Rows from block 4 of the audio encoder of a small contrastive audio-text model, named by matrix and row number. Rows with one number belong to one neuron. Each number is 128 + 24 x the weight over its row's rms, rounded and kept within 0 to 255. All counts start at 0. Numbers have three digits each.
After each neuron's rows are labels from the 100 clips, of 14976, where the neuron reaches its highest value: "top examples" is what is common among them. Only what is clearly more common there than usual is listed. The data: short read English sentences (LibriTTS-R). In brackets: how many of the 100.
# fc1: MLP up (encoder.blocks.4.mlp.fc1.weight, 768x192), inputs 64-127
# fc2: MLP down (encoder.blocks.4.mlp.fc2.weight, 192x768, transposed), outputs 64-127

fc1.685:171118123143105154125125110156094145169127129147141188161095139142105138112155155109152153104109112170142127127091128153109100151136163121184126152124144158145119122132153161175113104148104114
fc2.685:086164108120159112135097118112150125140131176144144162157101118119123088170153121157127126124118125129107159107165155089109121124183127168077122137125079133104134109125130126143102079108178143
top examples: the word "and" (37)

fc1.105:099105181127096122146155101122128110191159144105130112145132159140116101147112108140131131130144115199122108117119144097107117104161099147108102124150141127136125127141152115134088126142164116
fc2.105:145110108130165096150136162106100111108116153115143119151065121143148149149137160130115133116127093120116125140117169157112131158123157116087123124082182135102146102141139130111142134098113148
top examples: the word "he" (81)

fc1.670:093138117104094153130097094156100144160080114144127104131166094109122128091110122144141111097122073186181136140132153142088081137105121150110142132162147112135163121166138115100138121099131109
fc2.670:121102126120132153130086101140139108081136154128111140090099142172124098092141191132137123174158136140107110119146149119116128127117129108099103134165140153106135098200106107147132113090132105
top examples: the word "he" (30)

fc1.41:170136104158117162143153163155115128124098152121134081075036154177117145124126163122105112151094128141144141136158129103139156110164152136146132104141122103117156141101135084120131124155104119
fc2.41:138146187134069120127103146136143131146115144145094140131144137094113148108130125124110108083105166125139139101100104092121119125128116146131131117095130121192142118148099135187135136111192111
top examples: the word "she" (92)

fc1.223:105115136161125109133129157070151114124108119167152103121160129134103151086101151165121155117161144155148133083125112141106159169140098120130112101126124169145133125122076131169111118072082164
fc2.223:083149123100119153113156128105151140146136129131163137131186111115132149102144102110089143163143145182122146121147097131130146135144142118125108127151164152067159109098105073121131155159133141
top examples: the word "said" (26)

fc1.414:186123138144117132189125112087158166065133120134122123122124148151121110132119122145086152146123087144137164130123136124117128121160165145134160154133055117156143126171119156128147142109118105
fc2.414:120130151141106115132130127142103088151139119119118128148124128116128177145133137106106125098090162150121141100118124123099130121095141083131119150135149079171126135128132145123100118129123150
top examples: the word "she" (31)

fc1.246:136100117147137111122117140135137108150152139153129093100119116127138133136123144083134163154112063121123121149175109158135118150169084115142128074156117140142145129084166140105129173143145155
fc2.246:138140127117115111140155116125117143088126164147108142094140118134080165136129112181137102098129148117114133136147117094120132139135161137144128087084133130100119149144132139135151112148127163
top examples: the word "it" (34)

fc1.50:165151095080137134084130111099115169138125113079089100124171091192126144077127111149089141089109138116123143157144118168147136122107115168134112137117122129155117156119123122167140122126116173
fc2.50:120164091070139136141119121159095161158105127102165139116074089117131127134144123097139101111101137126146137124138135125115097147076149105103132175127150161111159119135135134137149090134115124
top examples: voice: female (81); the word "my" (66)

fc1.232:090061139183114134074151165132138099156147107110138116123140144104107159130132140100161141123182151151141157107100118140124164119157129150133138140080110169104081114138112104132126110134080148
fc2.232:118110089079109099138106141139156125099124100105134137110137148116129146125088124114130137146111126126092154108174091188116105137130159155148099123155171114095129141152136090163167175105131145
top examples: the word "of" (28)

fc1.95:174157095105114138069123159136126122101093148150149122147129093146149103137142158118135132131075102129125095132112158162120141083111143075114106114154153121121126167088132137146160128128147146
fc2.95:133106170117145137095100111146139090127127146113117128124148146094151135117118094121153080148172154130148196056104099108102134169153157131155114159096111178118120114124163096123125148112120113
top examples: the word "he" (82)

fc1.601:159095124168121087113108158143126153087089140122087144148103111103115106153130122103135154132132078152123113094122172102154125152123142127152090115161091158140115157109143116118097126129144129
fc2.601:128109118173124084118089152171108124093113115148101146102175118124126146072149131125177139138151135133106111159156125119115103142136156156094166198115099110134126142096125162120125129156110109
top examples: the word "it" (49)

fc1.65:137131125093128153145102154144081110163084123133134117113167141130115145146084102157137109121108158100116155147126135098137115116153143163067102108133131127132156130146169140142172088141163111
fc2.65:129129076139092134123120122093151143102108110128138132153102115124139111107167117130090094127171112144098139129147122146130127137174158130131105136099086113099103120152107114160142132085130105
top examples: the word "and" (28)

fc1.403:160136087151103138118116146121148106149126102145138110154125130139174145113153167116156091103154064134123150111079164102139169114104110104141123146102161132113123132133094133131148110177120133
fc2.403:101178152115105147072123119112127128108148120124152155113109146108091151135125128089137133162112132146133164088159120100119135129131091150114114129191091138151150076129153129143142089137146122
top examples: the word "he" (80); the word "said" (35)

fc1.597:108125120129080117118162112150094133152156111138103136094128130125147160113161137131107135122124124120130116129102149124157138102125158104142122101075126138120099112123142105087157132150105138
fc2.597:121152105117149116117089142108132097173090160137094148123146137126117168165108133104120088155100132126114132106105121136140104094143171114134140109135134125138170087148097109119064138149140117
top examples: voice: male (78); the word "his" (48); the word "is" (32)

fc1.638:114126112112150107124137065096122134114124098133068131108147201112109143122139115145157098137125111098104123160111127128100150143133155139093090149146109120125126141119136142150150108133148119
fc2.638:136100091112120093133129134143116138149137154142104161112089156138104144133149177141129163107116134166163125096151158117132062164115130086116161130140133164115163136150159125113105137137125153
top examples: the word "and" (36)

fc1.515:168117109132099111136109118143169097127133109117123144131123147131102094123134172162165125166138105114109113119120105106125126139083148117090131159158091114153128133105107077127106158141130158
fc2.515:090167122162168146141129104111176142154094130142113164113111147143125109131135103119158115123118103130123128112123112115084145163118098130141119119168132093146116125114133120142120142097142109
top examples: the word "of" (42)

fc1.552:118137159174072105116084101144141196132116162161119100135109127152129174132137124142137153125137107134131111120132114090101146111109137105140110073183129121158143118109122142121149101140118125
fc2.552:112103121121122105171118084104154116139117166131107116122105080147129147092093179131093124105163103142150109132097138068107137118115113101115113128097159144146151119126146145112131108101119142
top examples: the word "he" (40)

fc1.339:142136094125114154118166110127106091066138124123151118133096126122150106123145108150112146125131134121083140102096128109130139148115118112140081111150133134152159149105129143118169139108145126
fc2.339:092121129072124115157123092139084155141125150153173118158119112109098146131150156160144091141095099100104119122153125105166121126124149126108153148121122144070109128110106137165118178093115094
top examples: the word "not" (62)

fc1.138:161152131107104109130108104108139123152163179117118104108115134163130181110079144119154088134129107112134114150168123108132165109133113108151146135104117109136112117148123172118177166155074108
fc2.138:097136137107128106134125118168117124117136091088160148141137109101136124112101170135150132131121085127143136101124105137118146174107112141131143083129180096161097157103155174084139161118108130
top examples: voice: female (87)

fc1.743:086138112188120110111115158105131148168121087116111126099171178145117156132195108127112124172135138117119108117118146102154106140107149123148080126135144101123165117143139130134128185144126177
fc2.743:183129128128112118108119152125112155161140061140112085145118172122129108190142170130131124161088138152123127130150104101151114143142112134118100139071132128128169123121146171157173137079106098
top examples: the word "she" (56)

fc1.21:102090142126138132119115121133124117139100110146143163046118095145139082131154113170097145085138124121093137119134067158159097109119095142119093155134137183099127173139144137123128117143126144
fc2.21:155107084144133183114103128128123141152174116098156178167106140149095115113131104109127143167126131155109125103126086107096089095108110137098154133115107109107135119175125139119149160124104090
top examples: voice: male (74)

fc1.23:110116176123155145107179121107152149153120125122099129109191133148106138134134107136118120122146144115106137112122141120102150148169151120153135141126109126097115109171137117093102117161097170
fc2.23:129129098117123120104129136111126110142123113163208097112148166080116131141131116164095151154122148138132124143139088136129141122135136146156090121128140148101146113113147137157103124154122123
top examples: voice: male (72)

fc1.183:095129155149113117131079115139146075076116095113169113122111148123150149138124113116083139079100115124151112126099113179149087154146116125141139106148123112141119146168148112146095123105151143
fc2.183:132137124122156129120101089132119138166153119173128099142150125097141168147133126141169163090090120133143106152171187082150120109108091113144121125119145132125161077115131102142155148140116117
top examples: voice: male (73)

fc1.244:178112142141114115094125107132156108074110123160122140161121150120148100165120135189137080135079115129148122087106160140097148128116117144135131111132127131076122122158100131108137121120086076
fc2.244:102119119098134138153091087149167104131106182132158134148129167116128108106137132149149110150135136116078102139160097149116137136100119141095137119116143146132112074153112122134145123102128154
top examples: the word "he" (90)

fc1.356:091085128130090117134107107151116128129130116084122156155129132090153129130095167141138127110142113099149140153119122094163128155127116128140160089152098121156137157129113128119153121136151142
fc2.356:140141104117075107126107115127109127139131123158110121080115148121140141123115118144114128158142098110159145145102147168113104183134091120089096118106119122146133139139118098146153130151108135
top examples: the word "it" (53); the word "is" (32)

fc1.264:135154093131128115117133144161165088128120125123138108164116120147137096120114105098159157122151140140132140132108116128066120118128114150125108115091117124099142162106100189107129099173180154
fc2.264:107111124113109123147154141126121104094120162132175112169128163123102079086126149209142090141114107121112120112156128164139142112115144118153132139135097118160135122127114125097180131134109146
top examples: the word "know" (32)

fc1.571:116108108124099135111116134154106168136151139133119153094111115104118135120144121124159101121151132155186124142166133178166115136161136146111127136111153122116125141134130128126127104147127106
fc2.571:089087162123147111147109096159122130087105101117150126092138120104141132144110155105153129148136087125087125113119092122126127116109177092103155123139138133143141123111106135123118136097165121
top examples: voice: female (81)

fc1.525:148101170141119087118172130098089165139120107151135140104071128131106108085126163162138109104114142119157127116163145129131132135142126122093168122143098128142135152125171150104098135146145161
fc2.525:151141139085118108181134157109112144184170121119089122156135149112137170148163112151123109100084102171118113118140124113138111176119148120105144111136119118154129139119098180089121161153092158
top examples: the word "she" (26)

fc1.345:133112124130134135136104151107099105123153133149154125126115079106134073146133175166099116156126132087130148079086143147144139122150114123121113147100104133153119201131148153134132110130135111
fc2.345:065122109099081111096131148131129094151123177122121122127077115127110107166111130176132157125134140196117112081118125114103114095126131120138124162109135125142145144149134139115104111120159124
top examples: the word "now" (38); the word "and" (29)

fc1.409:149151094163143142096099109141130089136139145162111158133122120131125144108148140129139125100136137128160124184140159089152119137116108180136122137117094125133109129130139121141131127172162127
fc2.409:133170146093132139087114110106131121148131141156134126130133133123080114152149156099109143100109110156073118128122150117121105091140138126131167156136123168098096164105142126144099101113114142
top examples: the word "and" (35)

fc1.118:144136141111185133107123070129152106114062146086118130150093148162133144110120145110130129108143151116152139130153101168148155118148098131121088099136112103153145117113110126116105141126128101
fc2.118:161151110137140160136094124167116111156168131174123150144131138108132125141157087144135156100136133147110149156128129123101169101165116082099131110112114100118172123106115098130111137107121094
top examples: voice: male (76); the word "more" (25)

fc1.438:120111126102132136160111143091102136116114127122140129105135122131089159150106102117133134166139036065112139125171120142164132116150153113124170115136112082086127121080154137151158127134094154
fc2.438:129194116137105119164129122119127154109131112118156171143126129087101090092131105142132123091156159084093098119149140127104163149125158159104133110122162131123136131125121133134107143119071109
top examples: the word "not" (27)

fc1.381:111086156121130116104110088138132156120140145142166092094094176172092128122158140103112133161130153134112097104120122136084115139133088182136129137161112121156085103145145176129129112121116126
fc2.381:181089119109166116140116122138154079077137167146132154174091147105125113123113126117116112119095090161115116124161113128153140121069103108107106142081141149098111136129179094081164102132097151
top examples: the word "he" (50)

fc1.380:105122144134090132105115173094158151117149142100151187135073125114141132116122162129130170114130139124086138120165083116106126143115117121106155187138113124149146137145148089099094144135106103
fc2.380:132110146099147133132150094123136142199124116148096145132160103143110109150116147161150156140132125146123126135065153121109105156090137131151117088133136135146118134105144122116156130138158137
top examples: the word "of" (34)

fc1.481:118073085117094159115136166147139112139121119167145067099123112126148115131131180115138123152143147109152115133124184145145145111092186114142153131129138128133101120165111101153128126125131140
fc2.481:120112168150103145129141117178133098109116126100161116099152122127177161168158120130102095113130111118121134144119127126140151164123102138117156162130099152128143144083141105092129139143162165
top examples: the word "said" (38)

fc1.504:145161107133128123104107112156151102136125148146132129117115123147107149115111164126151159125120120089100141147191131161148081094171137087153114098106133102183092134118176118165132112137130117
fc2.504:139099119132134130123137128126102122107112088124134113126156076149162102144092113139124122120103166159119187079125098113099176160124107101128130156163119123128122154125104130090139141123123114
top examples: voice: female (84)

fc1.635:142130133092131146193142135111098129129140079098107149094126112139124130146121178139096121174125161120117125136131144109115159127174105109153065161093144152113131137145088161080119148135146152
fc2.635:129159130132093104131146137109130181140133121124099106116171135127112128157104143128104116092126132158143152127159106082117143113100087104178128124104131107170141153118073158134155144144086087
top examples: the word "she" (79)